config.toml
model = "contrastive image-text model"
dataset = "regions of photos with short descriptions (Visual Genome)"
train_examples = 50862
image_size = 64
crop_scale_min = 0.7
horizontal_flip = true
translate = 0.06
tokenizer = "word"
vocab_size = 6471
loss = "sigmoid"
embed_dim = 256
encoder_arch = "poolformer"
encoder_norm = "layernorm_no_bias"
encoder_norm_position = "pre"
encoder_activation = "geglu"
encoder_mlp_ratio = 4
encoder_layer_scale_init = 0.01
encoder_parallel_block = false
encoder_inner_norm = false
encoder_patch_size = [4, 4]
encoder_conv_stem = false
encoder_depths = [2, 3, 3]
encoder_widths = [64, 128, 256]
text_encoder_causal = true
text_encoder_width = 128
text_encoder_layers = 6
text_encoder_norm = "layernorm"
text_encoder_norm_position = "pre"
text_encoder_activation = "quick_gelu"
text_encoder_mlp_ratio = 4
text_encoder_head_dim = 32
text_encoder_fused_qkv = false
text_encoder_bias = "all"
text_encoder_qk_norm = true
text_encoder_parallel_block = true
text_encoder_inner_norm = true
text_encoder_positions = "learned"
init = "torch_default"
residual_init = "none"
optimizer = "muon"
muon_scale = "match_rms_adamw"
lr = 0.0033
momentum = 0.85
nesterov = true
orthogonalizer = "newton_schulz_5"
adamw_lr_other_params = 0.00098
grad_clip = 3.0
ema_decay = 0.995
steps = 12300
batch_size = 256
epochs = 61.9
lr_schedule = "linear"
final_lr_fraction = 0.05
warmup_steps = 1230
weight_decay = 0.1
adamw_weight_decay_other_params = 0
Rows from block 5 of the image encoder, named by matrix and row number. Rows with one number belong to one neuron. Each number is 128 + 24 x the weight over its row's rms, rounded and kept within 0 to 255. All counts start at 0. Numbers have three digits each. After the name is the row's rms in percent of the matrix's.
# gate: MLP gate (encoder.blocks.5.mlp.gate.weight, 1024x256), inputs 0-85
# fc1: MLP up (encoder.blocks.5.mlp.fc1.weight, 1024x256), inputs 0-85
# fc2: MLP down (encoder.blocks.5.mlp.fc2.weight, 256x1024, transposed), outputs 0-85
gate.586 012:089116133146119163108076153145097154139092115154116097116126115107135117133122164150120185148125129103096097151143105099115139130129083087161093116136099100157145137105115122118178110149154145140175140118127109117151108137120110115139147145090091103176118132
gate.587 013:099135155116149125098161104129095109111114102125099094109152157089113118098161159133101100106131156130130120132091160152098154158117181089111094086183088144165126148139117120115155140175164111101138146160145101159105120098102075095082104114144120179157132143
gate.588 019:158131132141128140155142140106146155114160086123111128100117120146135123097144121105133122124134141093115126140123118158147177104146119130097161137156116109081108123102144142150100157143130129126113153160101134118108135150110121167136173132115127093145152114
gate.589 019:123101120143152118139168113141161128110115139125122146124162096103149104098071139064083107114137116116089121150142145115082109137121118087138124125084103117143125122131129131101137146138149109116084173131143113172121142170118149102153123136150098200153140147
gate.590 058:119168157118128150108100150096119155127155155173127104111117128136068088102129150152128130111141122127084100156112082126130132116110118139154100142157136137150161098118151096137107132128127128156143106115075093092082178128066141115133139133117122132166156091
gate.591 144:113140094164117109144106120122136127113122163155119107153128124174097148129111116119154129181154079113125106121120168142116103095170148117163124089116150127142129105087149085117078114113150165113112147103093127112097120107073157157129093104142117131169155126
gate.592 138:098139144098096125121137133109210081087094150122183124099152097096153114142089114113140134094118120135140133127140109125101099115108085132109109126106120154193143157114111115145095135099130139121159125144131163125133120125116107094141140140154140131117136123
gate.593 014:106093173149103141127178113156161102159147170157162125102112148144103126166140153144102142108112134121160169151083115146118118135138117125129112128117142157123131152153169122128083149114115144109138120118118091102159128103109155175129143128139148131127159126
gate.594 023:093099109090127093127154141138091130138109114119141101130130110121146131129132144116094139125114122121139109101094136086133123108086155149183088121133140177101139099175147127140184120124062154147122104109155135139153126132129113134144168171137129126106131097
gate.595 017:161149094114133088115077113104099114127099102109151132136149127088164122120168123119163106147119114153127146136121139087098088117133131091143124130100155159193103125115096095152126113129134131129124146119125164136144102076164119092142111107138109094121120140
gate.596 149:109138120130131151119125118107102137124173154121161130092129147093100125076171164194162133165111140116145111083153155094103105111127105167096155158071113152143105118120125125111081133137167121136134133148144133127118099153128135117119093178110162177140137112
gate.597 132:155141131136124153118115128135155128140088099081081114160124120114097157101065079116102135086152151133116099168119111096182128141130128111122144170076098145130170113132099150128156129156144114109126152102145147083139147147130137117115124107145154127126117156
gate.598 026:134152124136141151077121122100128142111114102141097133090128160173137150082068128097147107139114152093149116151121108092112111135124182144146124126079109080123114163133114111121112175114114155140109094147136135124119147128101128123131133109124092139150096112
gate.599 148:135112140152129116122130115130104121117115112111097131157114194120113115129187123148112105167107169151130114121147151141102127069099177088097123116121105092149093138138136124103158159155151150121130127134058086137132130113122159138150158101114111138147125153
gate.600 160:156160148171097159118111163143089163171117141088105125159165156125111107134113121132118125096115166145083178117132123126161119128154123131146143126140111115118129153098123141090110131139100116131110143111118148076085156158126134140137127132129142148093118130
gate.601 046:119130152135104191142135109119114180164164127144164116164150132092149118116120094123181113089109102096123114120137116102122140145099111150138147206144169149122157141131094137136100106101103120107148129179099163173096131097135091147148107118110148126132087113
gate.602 145:079129111086099161149098163156171098133133130158141108142139113094144090114124152114119112123124095147147137158133082119155120123114103125098175127111141134109144138110126153145116150180104112076141109145121134096086136135095123129158138059115155111130119116
gate.603 146:126153079139137140111144126113124136130092125175127126171172086119113166160096117108159107187129146165086174113134110138157100152151127124170088134143137122130143121145113138134159098149158151129135113156124105115113131121137150138103111102125097058127121144
gate.604 011:144141115169145132092136133130112145095169087164154088087093152162133137102088105110111132130100156135141106089093086131096131157157173103121105126099164124108149091103117156118149158089140137142131158112112098113150170108101108087096141112145082117114117150
gate.605 032:137085146121142130139154131152156116166111119127080159083124133086121093142094122126114111169154129131129166141120141128088098141121127147123093116104157124134131134132132130122161138127142120128136130117111111115109124129155095138138115137146135174142158123
gate.606 155:134099113120194127148131132150105109140125101096138166133144117139154110110155140108139113094138104126155166090133156135100123124106164136119120132140122130121176114119108124134148110117089147109118137130132140114154128102126193108109104118124117122155127136
gate.607 030:116175106171123108127166137139128116128122132133128110110132159123165140157123132125113110157132139124168149104146127151152116128181092156091069123112086155152122173142132076132118137162114126179132113145132084159120136085131086102153081109118147091144096094
gate.608 153:102133136130178129099114118114157148128088123121145148109101113092131105086064104108122124147092179126112111159131102140166111123113073184096159140105109137152124140110112123109175138145165131153143108091152122092099169154110100083129089098140120087072115163
gate.609 050:128111118127129113107142127120176151159120139132080158146132137173149115129111151180090108103127130144103123115127155160105094101142120143186129092074112131175136123139155141140101101136132139171147123113111098109128105129104094123108193165138080151116158178
gate.610 018:078134107116192148158138169132139138131092108110140162133121094077154142176128117105133143142107114124101147117157128126152150112157145112119152093107104109118121159153147117132165170126168117112099125151121136109139115114161127146132119156181135133143114135
gate.611 165:192126110128130134131114143124134107129132120120135141109135095140103113156173119096100124148152077187107120118153162130165202120124090145140123152131164102087092090144128112162118130136118084135143148170093116127103106066110192129152136176111127100166138116
gate.612 167:138145142077155145103135101089151107141109101123160109093114107148125154112124121133171108160146135121131116136148165166095122146145201112105136090112134128165111166114112153113179148146155111183124122105091143125143150154113157116142127104153103133143095149
gate.613 145:145165106085131164143117109143089121104102123176112162130121152119123172136125119128135135118053127134129161124136129138150092163138131099074139120126142125125100142161113139120098140192148130119112111118099152122098124139163151101116140141102111150144107127
gate.614 162:098133096160134108121126162101130143132119091096143164106152113157137104165110115133137159097079156150120121157112121147125148117107114151186163136147122162124120168154135088096138114167179094104091133124118170152104176108153163131131128149119126116102105151
gate.615 136:143161114126148150110124104112157130146117115148074150080128124160121138130105133151125141132121145137116139184090076132121143136126150102142107118160168118111189107116144112139121128130119143146124111111215144121092070148120153138163122128126128109122127106
gate.616 133:116143121136156141157089116153093097095095117132151120172122167112180176123110140118103131139131113139155160153122100137164110123123135123137129141120100139148155146145105094127156162162177137138135124115188110206147122101111167138163104145153133159124106146
gate.618 043:116094149112159135150124123165151131116132104128091115097109089189124066166160124129146125157116168136075153134108114117105125134135124127113132109134154107144142122140145107172160133174127130146093144122176124113107128105133131140107108140126131124118171115
gate.619 145:118141101127092121133159123151101161143137133128111123146129128150138136150167158150115117136122112138109162101119122121138139118127174125109112094127135148118141117106136140107183135132110145111122109172131113092139116117154116142122130103155135091167108160
gate.620 148:138126097108116081103151093128133137133119138098117128158116125148106131117127143156099142125140140123105116131142109099145146126107102141098072161216120134155156129099130123144156098107107137100117115158109123146130125141139154142150149109118166152133133155
gate.621 012:094147114148089134164159104146153151139156120157106162108104135158095103144146091105113144142119133098081112098163127133144093140146167099097158101138115098078150188115140106122103116115092104132093104110114142148139094154153126130153158123120126103164157070
gate.622 015:114125154124076138099114128129098103102115131107123114108153107102146105130109127144114130174135127089147132115080128105110090125136122171186138115083084121181119160137115124135100128156131109101115102118130104095167110116161097131138124119129131176135126135
gate.623 166:159121126122161141095167133113086101154179097172131116156127124132142120089143186150155121113119131131102108149141111140141120171074121133109148133098110146116118138139101124126150160134140080162130110140092125126158135081138137106164145163167145128123140130
gate.624 130:181165151098150103110151117103152113162139143134148115130129101124157111155163109069124143145116127136136169096089150143148157136142094111121141164112147089108100125133104083167139086096131108145133150154105136088131145115133152162133102115136127142122147133
gate.625 137:115154079103175124134136124087122147143138176126132149117120171130117114116098123103137131121145107113165123175122117125130113117117131143056163143216106148101129121120151108142110076107161115109094146137124130112140132140115075126141149083092113123115097131
gate.626 026:102144164174163120151137126130149101140148136110173120093119109081127102125126107172130114207118103106132142155110149097127128167182069114112097152146101091088165153178134152109136147126124153119152129091148135128121132137126088136095158148148115115098098145
gate.627 141:085141093116111128100126110136074132092098103158137102132139086109106129150052151136155139135093149159145128137129120123153118140165126193135117142124144122157144137126145147122155118169123133118150128115109125101119118119100075128152130153116109131092105111
gate.628 014:150115113124078169150122154103111161102163085106104162172089166094097156137144146139158127128099096133091152150102151078147106098155102139157101117106112110098143110099163128137125105129131115140152144107150131101112089153170171151125111132153132130129096095
gate.629 017:141131115133163107087095126130092110093092147133117112135094132092124076108111151109152088097101121141113116143114132095151106105114183113104107104107141122125166118160140130161171150122124139135150154155142118115173076118120130112068142139143184114124149132
gate.630 114:118150127135115094122114144118131157109121111142118096119142146067150128129149157114151165152132154154127118134169080111122126138105155090108151147183141164092156130104131105139123110118138117118163138128062110153121161116141140160088118093125134112103115111
gate.631 045:151143149086120126109077154094136088128121122167129097119123152124126094109156144169110115148100140087119119118099130152131120144126127153128122108146133131117123149117152154133096156137111113149146092118132132108191165147115112128167148144123155144079133110
gate.632 012:139142152148114129132092153137160109161102178094154126119112112091094100158121148098103151131116100147111108094123163105130149112143135122121123107098141090130158079165089121150120093112101154165107149168132105118164135146084113128140128078134131102128177131
gate.633 154:149111166119125109121129103114128131104149134142158132149137152112154095133065153133142112141127117117150118122122124169152129133109110074136134168082121125075100157138143156107172127114122140121095107132111093105130144108161061156168141142140132142107169160
gate.634 139:138113096114097140120150149121106108161110139140124133130151114153119124142093147138110130145160138117132126169101166150143132115085076149095140155073081141100130118119115130133130138113152151132117122160195115117136121150115128136135149184108125114112133162
fc1.586 012:136168150108088120120122110126100125163137089147076137137132108140168135127130139131149090152127112138104165114144133145110108135145117143101135120135141106086159138091144165098144098150133138103146097114115118110079116122114164117132145133139162130137155145
fc1.587 012:108126136101156130123169107133110125097113127109100115127160137159109076138135138126148099146119124106097154110146160122170121139119155082116118111133162126088143171093083134121147138159153128143084083121139132129123127097092121073099134109150129136123143135
fc1.588 025:115117125115093136161131119133121101150103127114116124117108097092100099151107102132108148120128100156164166151115117106123119140122137083130108128152154150136129114159123142125144088149126154135142145127122136108115137064159116144115163109132135148110160152
fc1.589 017:161117130147099108105122129115145123104150105140111091151107182163095148117138085147148146145103106132054142098106100094134096105150146130144132133163166117073117127112109089111115157120152139128125139112150137089097146144091117115128119142153136081125116131
fc1.590 060:126132150133103180148113105118138142156121144189116134153142109169098131125104174183118088131115106099101124104090152127130102132123104108199122170146128103124113146126131111086140118124162110171120084144127118123109143166092143114116095114137145110162160122
fc1.591 138:100157102182141137110153114131139155115099148111145099143128169092152143123125111111125159087144118111131189144151151181141099100168131086151103141101114096147096123090121126175123118133179120130089113159154130130113160132073086119157148091120094130106120107
fc1.592 135:146129116105172157139144080163133135154103116109144136124110092136131127148174131095095072153093107111111127117147140153132129145138152087116137130123135139143146121173101122125106119095113150119134143154080153102147152143148109170115134114144143106149112136
fc1.593 014:110164161157087145151156162157126082176110165114129100159147148128124123135136140147091135144105119134148139120110147110125146132138132146145148113082129122134114159119121172073094156118122134079132088147142104134148107069130166116133082131160101121132104115
fc1.594 022:149116167101154088113143152091125130152117107106129114130120134097118136147140131102080166131123115103119119136082108075120096148099153117100124129145141157105144118133142106160141107087092154132112118094126127113127115144115148136144148140144106151085141135
fc1.595 014:154119140085115155106075129127104146109125099167142136112163123102149137166161111166124088108134131126156125151143149084106139106150137142131116163102114131141093116127122074153132118114109115098108165128085137112114145134114103148139108098100154116096113114
fc1.596 148:112102135163135131148146129108118158147107125136114147147112163106132117145101125131107125142129103154115115137152143147177146129135117092110113168085120146143147146163093109146143125130133146128127099138074124142120170071124135145117121100122108158100151134
fc1.597 135:149141100122148114104187165130089113130100113137143114146109091135146118166106103131103133134116104129134078066170133154081096143140145137130111119108164094136108110119124110134108116103119136143132160093066130149114118102160136151117074163129127152121151093
fc1.598 025:116147138113129100122142119128149114107121112111137149123113159170095148133166122129121082126126105125150129077159169136124134121131122122094109106127150189158124097155124144130133098086138127123136170079125133117151146112210106136136090153158144093107176113
fc1.599 151:126104137114211108156142104135140122073129123103124165130122130160146129093139117150107136084157116125145102149180104127174150120171168072127123153100099121112104119137122114119118109146109125138118098141144111147155104160115092129131135125153123123100120094
fc1.600 162:163153120121171110158139132119147119150135127096096105150146187104114140128131121160127100041122136110134137143137118151122104109139135148110176128120152095130139132113142123159102108095086104100105150107144151109074129119134143127102142132166126151059091153
fc1.601 041:146103104130126121144112118107142099138080128119091154100121110152164142119174150135080130151111149133095116114120124130161119129193186109139084082117115122149115115129179142126134162154153147153111130079120104116156129141163132111138147153147106178121173133
fc1.602 150:110097116121078132110093082131133139159105122125130119143117130073152117139072124136158081121150078150139105112132143159171130156139103126137130154148146091150123150107106189144086105114118134099170147156107145131154150123169192097101152140139127106128158168
fc1.603 149:139141166095108123139093152150155165149149148097123119123096126108111127107075144118117117096140117089127093136134135113092130152108107156154141127101123121133111136088127143177115130105092102150125133119112096115148131154119149116144133147140137132136146138
fc1.604 010:122122133145075142093102094138130137160135132103096154121097145143154078163158133165169111103181085102120092128104115143106129126133114140104096155100120112093155145148137139108163164132083158151155134103127162098112109125106129138101149166091103118102091104
fc1.605 026:149103139132098129139172133141150134132122094093092148126117130106095120133084109111090180155139134140116169174115129120062109135107099147121103111184136112128140101140113114119147140129160079196097121135113134098116113131098121134109122133130101133141133134
fc1.606 154:090126123136180120128115135140126143146142143120091112169180153164132133141173121122145098129121115135112101099103127123121104147114126151154147150132125095157146138142099113135139153092125122116135128141150140167149137122163166115104168175149139104103109075
fc1.607 024:130050099124126131141096150111130101124132138105151157117116154088102126077109143134141157120073138150116111174088104133106132127049148112125150131156158114120116127103122198161116097132148112073129148141102149116154128139133137125152130110138119154081150151
fc1.608 154:145162119109175104119100115140139130122141144112135128137162150135102104125169146110153137158105147150099142119144124137109107122116140158082154120170143106101091132123128140095149095156157138166111147137138111160116162128112100105142116147156127140098119168
fc1.609 039:107169133143136144135120149108069102069155131111176136165178108097146136126123136082123151130126108101117124146135095093137136122122119101086149137156147132104082151145116144118133147124125131099097147137121159152127116137101118157123098099128187116130122092
fc1.610 016:140126110137141125144097153145137109153103140131119105121122127115147116101096164082084138106124125119101146140151076125165134117180135120145164143100110109159089149133153127093141155136095155142143127134092143161093130134090156152122150096142129088133144140
fc1.611 154:076134105105139140153100101113141163135113138123139128149134167134147113079106117133098115096153147107099114164113148135140077122101118167111105134183129157118137132141129138112131103156091171133115111124132135146129141154084130101113128153157177128098127145
fc1.612 156:114140127116156159145121156115127140101133115091112121097121118104090160161110101104114139103110151143142144120121107135133108151109134138109132076097081097153171103132128137119153148107118118142129142154128100156089083136146113159120141110133168099105113141
fc1.613 155:150152149158160144094104155113099114143140106122169135128144108125125123181132138129156095136112107092120149113113145134109155135072167120165149119094129120141146153139155103150130203109136142120140102136133091121169153119134163079121141153089122177134155099
fc1.614 154:074135114170133117142121189103119139117142097128116166127163131156116130117134097081117132113144140142109143136149132160099143106115158155130192146126122120131100170143113110101151170148155142126126127112143126156115150111147113139144164182140112143139122148
fc1.615 136:132104136106100149130154143115130129146138128146148139151112168114139136133134135156124095108137141118131102103163132133139118118101106173137146124115150097162137143165110130147162157122121160123140100130140095141165118104132091147158102174157113124160109155
fc1.616 131:119102144124127127125142118148080128126150133190124141108103116070102133093130141164132125112135114145128098145119146110159144112112133116174133143119103106109121113124149149140134122100108145143146196147127139067094136153178145094084139140084100117137136121
fc1.618 047:131158124124104115132120112110136119108131126136177134147132159083122165125127144092134118096140115115167096115150119137117133093147178135128112174120095150094107147131125153135090126097128128098122140112122124127135121132108111127178142151115158120152096196
fc1.619 140:156134087124090094134113136156132136139113138145096141126165162116104100126109139102118115164138152114126144147131161122114127118163131120119056082112129102155136128141075139158127101136093113111093142103139112141139122118182127128152158129130125110108145111
fc1.620 136:143150148132117128149166122103111162124136136143151154159121151136126169089135122149135103155137130085089141099128144133150111131143122139156124127132160143093093134130145116156109125081102180162109108147152157124121120084159132082142139088077148098144105118
fc1.621 011:092119138127163113120138139130146125144143098147143093152150123123136157110129169151135141100145111171113143148152130154100130141144123128158139157115088141148112080104103155119175127160115093112133135159108112140100106177098106121106110145135127100112109155
fc1.622 015:125094112129129109110134187115150159123130107122106143084109132172097090111131109135109098128132115105115117156170143115093118125104091143094143081137118133117152091114108137189097163138129102144127143168104144123089110088123153134099105179127094152139132142
fc1.623 160:172099110126136112108111140102125069160130066137107124096157110128145147085134189162145089104144132132162104137148112109155142149138124131131132110143109170140135124089105128148121143149167072142116137146117140145184155133130135104132155141138107116151124145
fc1.624 122:157127154107109092154158148101138151132137138141103143153127112169122157121127122164140140142139099127119107080131103133122167119121108137154159138117131178098122139103132146155168148111150086112125092106110120124122123142158148163130149118150129131126148152
fc1.625 147:149118114133142162108157118142103126112139107075132134126115087114097095098154141128102151120127118153148149129138151097136109137169235083151123103092128144141146142111113156099116143130121109157143156142127106125076119148122160119150109120127171104142120102
fc1.626 025:144118149065106142184107125125128143108126142144108109168122145173153146075124133106127100073150123133113110115134113139136139127141142163148137122119190123153107147112094139148100139162104122169139135134087120131149150131152170129171090099110082115158173114
fc1.627 147:068107136139135098133133155132125117119125076132130155145138171144142123156146123130183139100137135139154105085139140129143159086158112104099137113149158132109090123109154139144116103151121072103161121112064154139141144103159128089143115100119138119098140136
fc1.628 011:133145177132130109148162128115136154124132119105122131155101104128151150138152104145160147139152125104097104098124175097131139114164108091099137128172125164085141114165142101097082093112126127120170123128114111122133158145112103111150134142109095114161105134
fc1.629 015:108122105091128117112129082126120110115152096162149153140115087118144141152169117155127145134129094120107113119114108148108147124117152111140096093140106147106148087108083147124122135158103128096116153156087094119113097150136125101089120116107130122104085147
fc1.630 106:166144143135146151114146083125105087162126138132141129140145112144095123086100095140129141145139140118117159121077154114137154135152106160134137119096112109160129115131127138096137125105140166085133124103134124091142091129139116124172117151153099137153149174
fc1.631 041:091113094158132123168162100189109140151133117076129145139135134125063153142101106109135131127166133161119105139143135089132104101128110126084116155135116140109121106111128099128142119145141148142144165143133115120086105115111103107101117139116094097150164099
fc1.632 010:118165140161152128114150137119107136122109146113123171084155156135090157156144125131151171110162117120081141123133094135150115096159148076105095137096154120095125145146127139129140147134094123138098134163100124133152116119128133131140119079096118128123120097
fc1.633 137:103151117156145126093154122148168158101113136154156143124109098143144125118170109106107133115149120136163110159163166129121159134132104102107045132139104111153147105137169129117129140140130151094105142111149114122145136114123147098114115125145133104160158127
fc1.634 149:158129165116098088159126135123164161127110142119077107134113147163141110099167118170140185117151156130154176138134117141124144066148178113126122081109096143109128160116133069110146149113135119138107128140197111136162142145133135121156107123166149117128140137
fc2.586 008:147093143169150150155119121120078107143152106148118162108141125135106135158131142087090147092168107149096146131120153125130104129111118166163117120117067135149156124119144171142123153119158069148075101119130136124158140132142143115142145125136130152134134147
fc2.587 011:130184162126117068110128166160120126123139154205132107115113118101135165128167155127145139126100118146171120082141119086140156121144110165091136104124120149115089124159147136106160075150140128119146163123074097109127172101135114116115139156138152106136128091
fc2.588 021:161118108103164101109136150146125099124167165110130112108155141142145171154094110102186127118139120118062168117142158104184134107135116184168136100137097106137122125090148134169125115106123112112123165104141104123114115143078155141166120125132160146145147090
fc2.589 015:069133070118190111130130140146141124135125148132125162142159075122161101122112137108093105156142113103149112137122145138121145100112158129107153143150114132102131122150119121099102110156134126163113096170081133126166144183158125096117166123137123148120111120
fc2.590 055:137098101153090107112134117145159147127104090093145143117122110078141164098152118078124123125132138159160157069132129136123114140113111137085170120125117155108125116118138149107117139152119097102133138156152130108131106106107086134149120152139091126104140110
fc2.591 137:154130153142125075100116136132125113134131134135121135137111085142132094120137103075159154118112173151142125137084129102133131096091065185104161137149130115094114132159120147140154141099144135119077128111092120109142098161144148082135133127148103091159143163
fc2.592 158:132109113174101105091125110115103115098179145140163084115154169135105168117150146139124108183131148092176176139135153110092138085122177157187092114135179110121118094146126134166171138151098079136098132136162161163130124082197123137107167131091132148123117111
fc2.593 012:103119121148080127126158128105146132116119113096165080089122110144126091125125116138154102130122139119111096141107116129113134150108139121096095150174089105127146105090145096127142129138110139163131165146117129114122132191165107155117126092115167153131120131
fc2.594 022:109100119173132170158142113130189113122159131152130162115129091114124117155129125117118115133146093140116144125152101170109132135185081121132174116082112111129138113086172112145152116121175132145114107106108114162158138134143103117157155125120145143119115110
fc2.595 014:118146134133119155136113194136161154131129157116164138109093116154128149110126131133130114119127143089140118145125146122156167109126124165116113129161130087099153145087107098101131129143111177141142128126132067140108109165109119145099101125154141135178157157
fc2.596 154:097161121117110127106151119138156130129120112125140131109111113156157141154123119144148082138089102076116123092122114152138092101136126156189168112126108098140121166152152106092115155149094061132149139121143149130145123141122146118153069162117156124092111104
fc2.597 141:136123149132145115127098108139162140157157109158100122114148171127115136124125107105144132184166131207108171118103131092126097103149142137172124132171172127148119095172113090103124117148141045151128093114117118103182149141109126110147172104126158098148094130
fc2.598 022:141143096101101125147103135109121101136119158175162101096117087126125163116141179116154138133141104108131142121159141143137138124133124131150114124158130122125110130134140090129118092112113146138128132143179127146108128131066155151099113119122163131173163149
fc2.599 148:128164147129066125140146148090143150102143156163120112121150163162152162136163135136137114143113119140118136119130146124108111137135147116150142112114076176107117125102116130131170126110130128134112163124112110109109135096099116097122182103087128132131103111
fc2.600 143:103107132127101101135120076079143139135149134109119162121160130117111163143151088117128143156132164140108128127138088146128151094125116124133130119109144115134113113132119140111158135150152115132117178117117138173171100124153139121154102117100107122149137089
fc2.601 049:118100136156156149116093086115129115135112128115149122122156143175161128113102187108162107117138124145152105198094134200120149152121091143137145101108143119132129107163142103154137121110105133086119154121141125118105111141111092123124102153115142129132115158
fc2.602 162:113132136167148151113131138119150139113099122117170122159173151152116121122171126129136150093112102164108170111146131113124105130127143136089131113121119105095146150094120108107135100134138133097115087104143116189090121130135152117147119119114081112081124116
fc2.603 150:141161133142126158177156125111112098134154128192134133138141143182131130159091134140147118147090141132168103105138121112110127112148130113129124118147102149113080121139085128110124132176137150140139120119134113170147146103185100140100127128052130138117143147
fc2.604 007:133129139151092088116129124117144133099133150165112124132145141125164208113087143115112097133122126138161123095130130109120112085156100122128127117110122152160136152163121138111114093160161115146086129153166118152150151121112122139131127119130087149144116132
fc2.605 029:154098147128140116095112110115153105113151128119177136108115109091111160163177109136143079117121112097145105084161150125106121127140139161137124131137090123126170170125142130105106138131093157117146129148181075144129122098142101142112122076116139125121146122
fc2.606 157:125082111097134153097169145120122121143123109095139118086097119113097104130144147138089112156164123138135113068112191131123114146096159124070133168123159188113157142162139143136115103142083160108158120115093133142123162067184120109149151125105136101154141120
fc2.607 030:122119125101151150144105126119149146133139108099143108144162168111137094139137123112138132139123087129131145089161130176151120143143148117102138123080149118108156122083098116144136132120130127122092120129072124142104127113107089102142147157120093127146172126
fc2.608 156:161134119131111133154106085139148123171092129097107106109112156133104130131132149148131131136145106102147132124086107114140105134115111140103117142099094109158116150174125173130159097121131124128088092136143153151177121092093120146109161128131114150100138115
fc2.609 042:098130113119142165132107135130116138119152140122108150113092129118085078142117139158142097099120126129100159148111139128133108162111084152150155130143111095150137155132143155186128137128162144119113134135099150105152148103148127135175147153115110131097136158
fc2.610 016:141139152122134161170144106138118128148125142138137160136104096105150114135146129136140128113115108170106148180113113110119114119141120147134138115121129145132116158139097145153111120156112113121128141125109118118143097150146126091120104121147130163136110138
fc2.611 145:167118112150124112119133148136153121150130091105121148133149110126164143092159119112156128143140144141131131159133120091138159120106107127143148121079135130140190112103134145136117168152157090089107175139118149113150115090169145117108107146086137136106128078
fc2.612 145:162159129164124143117165143127143127156095133131101115138154109115123124103085128137159156130176119114101152146087121115113143117142143109123140108141180099109111142148164138103140152161173135084166104115159173094126190149146126136169100121155134158137139080
fc2.613 159:124114119142111132141086059132109132120126169079128110120118096076146148111118139090100093129100123126164107098133126130136143086165116092132109131117143105166138123141147154120110095129124128119151145100101118106110116118204129164160144088109149166092138158
fc2.614 128:182140126092157110135134114167148101116082156149149083147088146100157144095128149185147127172123092106157156153134131136138120165142140136108108102120101116125161127153133124093100102131109142166134133132117143075201123109118138125120122096134134151160128104
fc2.615 146:126132122111105137108086119127119144121111127105155154125103113148158120100122084142095137140113100086133132099120087144149127145131152094102141178115088181136107163147163156132155119147130099126114145146158147074122117096146143145067149088143124148169099139
fc2.616 125:137125161116080161145127113127126118128149127101121138167123133116175123125074115096139166078149103101136166089109139136115142132131121126123108128140152102104176072144136141106154142153168132083113136099124181140130149156113103156106130142126175173110114133
fc2.618 045:110157103147156152155104143126117132136125136154080120138137132182115147097114157147111149122122113179091139150112075152179124145132114087136147098113127139157085083124131135117131125107110100162111109096151166131111138131083139102139134138165136164127136098
fc2.619 156:138139152138119125108089108119126133142122143094121116159104152133087156148173078111129103120123137151128141071127100101161133154140118123159147156128086122125156129164111082100118124134152139134148111134135172133108124119132157085157127088116128162122129078
fc2.620 158:109097140132113101123138108124141129151092117115119122155101135189153140146095137127127115101120177152190123110120145114087168125133146112124154144087120128126161165074126149084120131101124135101109129134074107116142151120127078103118119099135113184118143141
fc2.621 008:141136111150124140164112130137174093146173110115118112119176131143128086141113124102085134104164160079108093156099102108131095124106144088149140121130151127117087157140091061133135160098123104140114127147155109131120123154125165134141097122124124098145130111
fc2.622 014:151141148124162098097143092131114137149147104113174108155148130085180160119102092142132154151132165167124072152124123175125126127108112095156087141122122133129118162133128122113138169106102151137097132123128103138146123175166123132140093119115107112105107152
fc2.623 122:126137161115130140171125103151115173080121149121110105091129163120138132126138131139105119157098120106123153158090126160102171159130138128158120158117119122161117152139153116120136105105141146091114117123099092149097118143117149161156144077113115144146135135
fc2.624 118:135141157166114152077133125108091107133126126144138153142114097133130103155135097102114123098094164128159115122146133119147138098141152090103136111091117102137119104145138154144127060107113149131168127164111098108128085152143087125068154129079082100133117131
fc2.625 155:105128140167092106103145159167159126132125139143125129087147086112089115103109098117112143171117147127132148122102124166139140124124128161147168118135098130153119086133109115136143099141110175109089122146134132121137111136097115113121174123211091135128135185
fc2.626 022:104096112087160133115121104169172145159116116130141148120115148115096115100115162122116177132130166138127163117108118137096141131111078120116144120101104077120174124141149151103108099127093150147137143092128130104104113131110118148120100125109190112117151175
fc2.627 156:088160166143084134104148158148124165126100158150139132128132117144099144106132112070070127086131097148131142130134160154139109136131113151129122145134147133177158139120154087154175163151131146108154144127165135103120138130100127135132108128148074076139128120
fc2.628 008:106182133117103144123093118126125108128130122103145137129100157160130122138125095144094137124118161114160127120139093172147153098121102144059126146100131134135105163110142101106096170160091172146138144115133140181146133156089126153112101120119156123161148208
fc2.629 013:154092138156120117130075153103126136123158094171118127082153111143150137117095143181108109137164131133151099089120119153139160098136120120143101142152132097148114100122084118141164082119175148131106114128119130186120140136127137132160125133130141101124143112
fc2.630 122:153145116081077126115083115133087169074166153145126146148129118119138169123121117137124104092124128108130126109151123124134126101109110131081113139129164149155134141137110116068120088140126114156151112092102122140119173158138128121130134155154141097142114114
fc2.631 037:136113093105077152094125213120126125176106138130151100123112124123128126111121127175116150153095149120106170110067130114165149119118101132114109133102113119137086130162132138171130166127124127165114134142169126093119104142114090151140129154135139090119139118
fc2.632 008:108104112109129159150084138142131154142113107121132120120148140157149161099107113156136100126107105105127117150120130116116145106092089170132099120155143151138128140125101141127118176136159101139110138128109048129130092116156077111077113100124178166124149117
fc2.633 134:156122125146149137115139144131093119151139128136079125113102106142088134112138145171136124140119136139128164108094127112117134143149176137146134145102086164105125091174119101136122107107139163131133093132176088141141113162145108141141114096102147102092151104
fc2.634 144:133071059136170134129149120128153103104119157139135157155147116142089123112105135099121133140139127120088155168110128121175132146163087175134097144127133136118149142119160150118102107118140101134128142139108117132127138063096150132107123145115144136135154140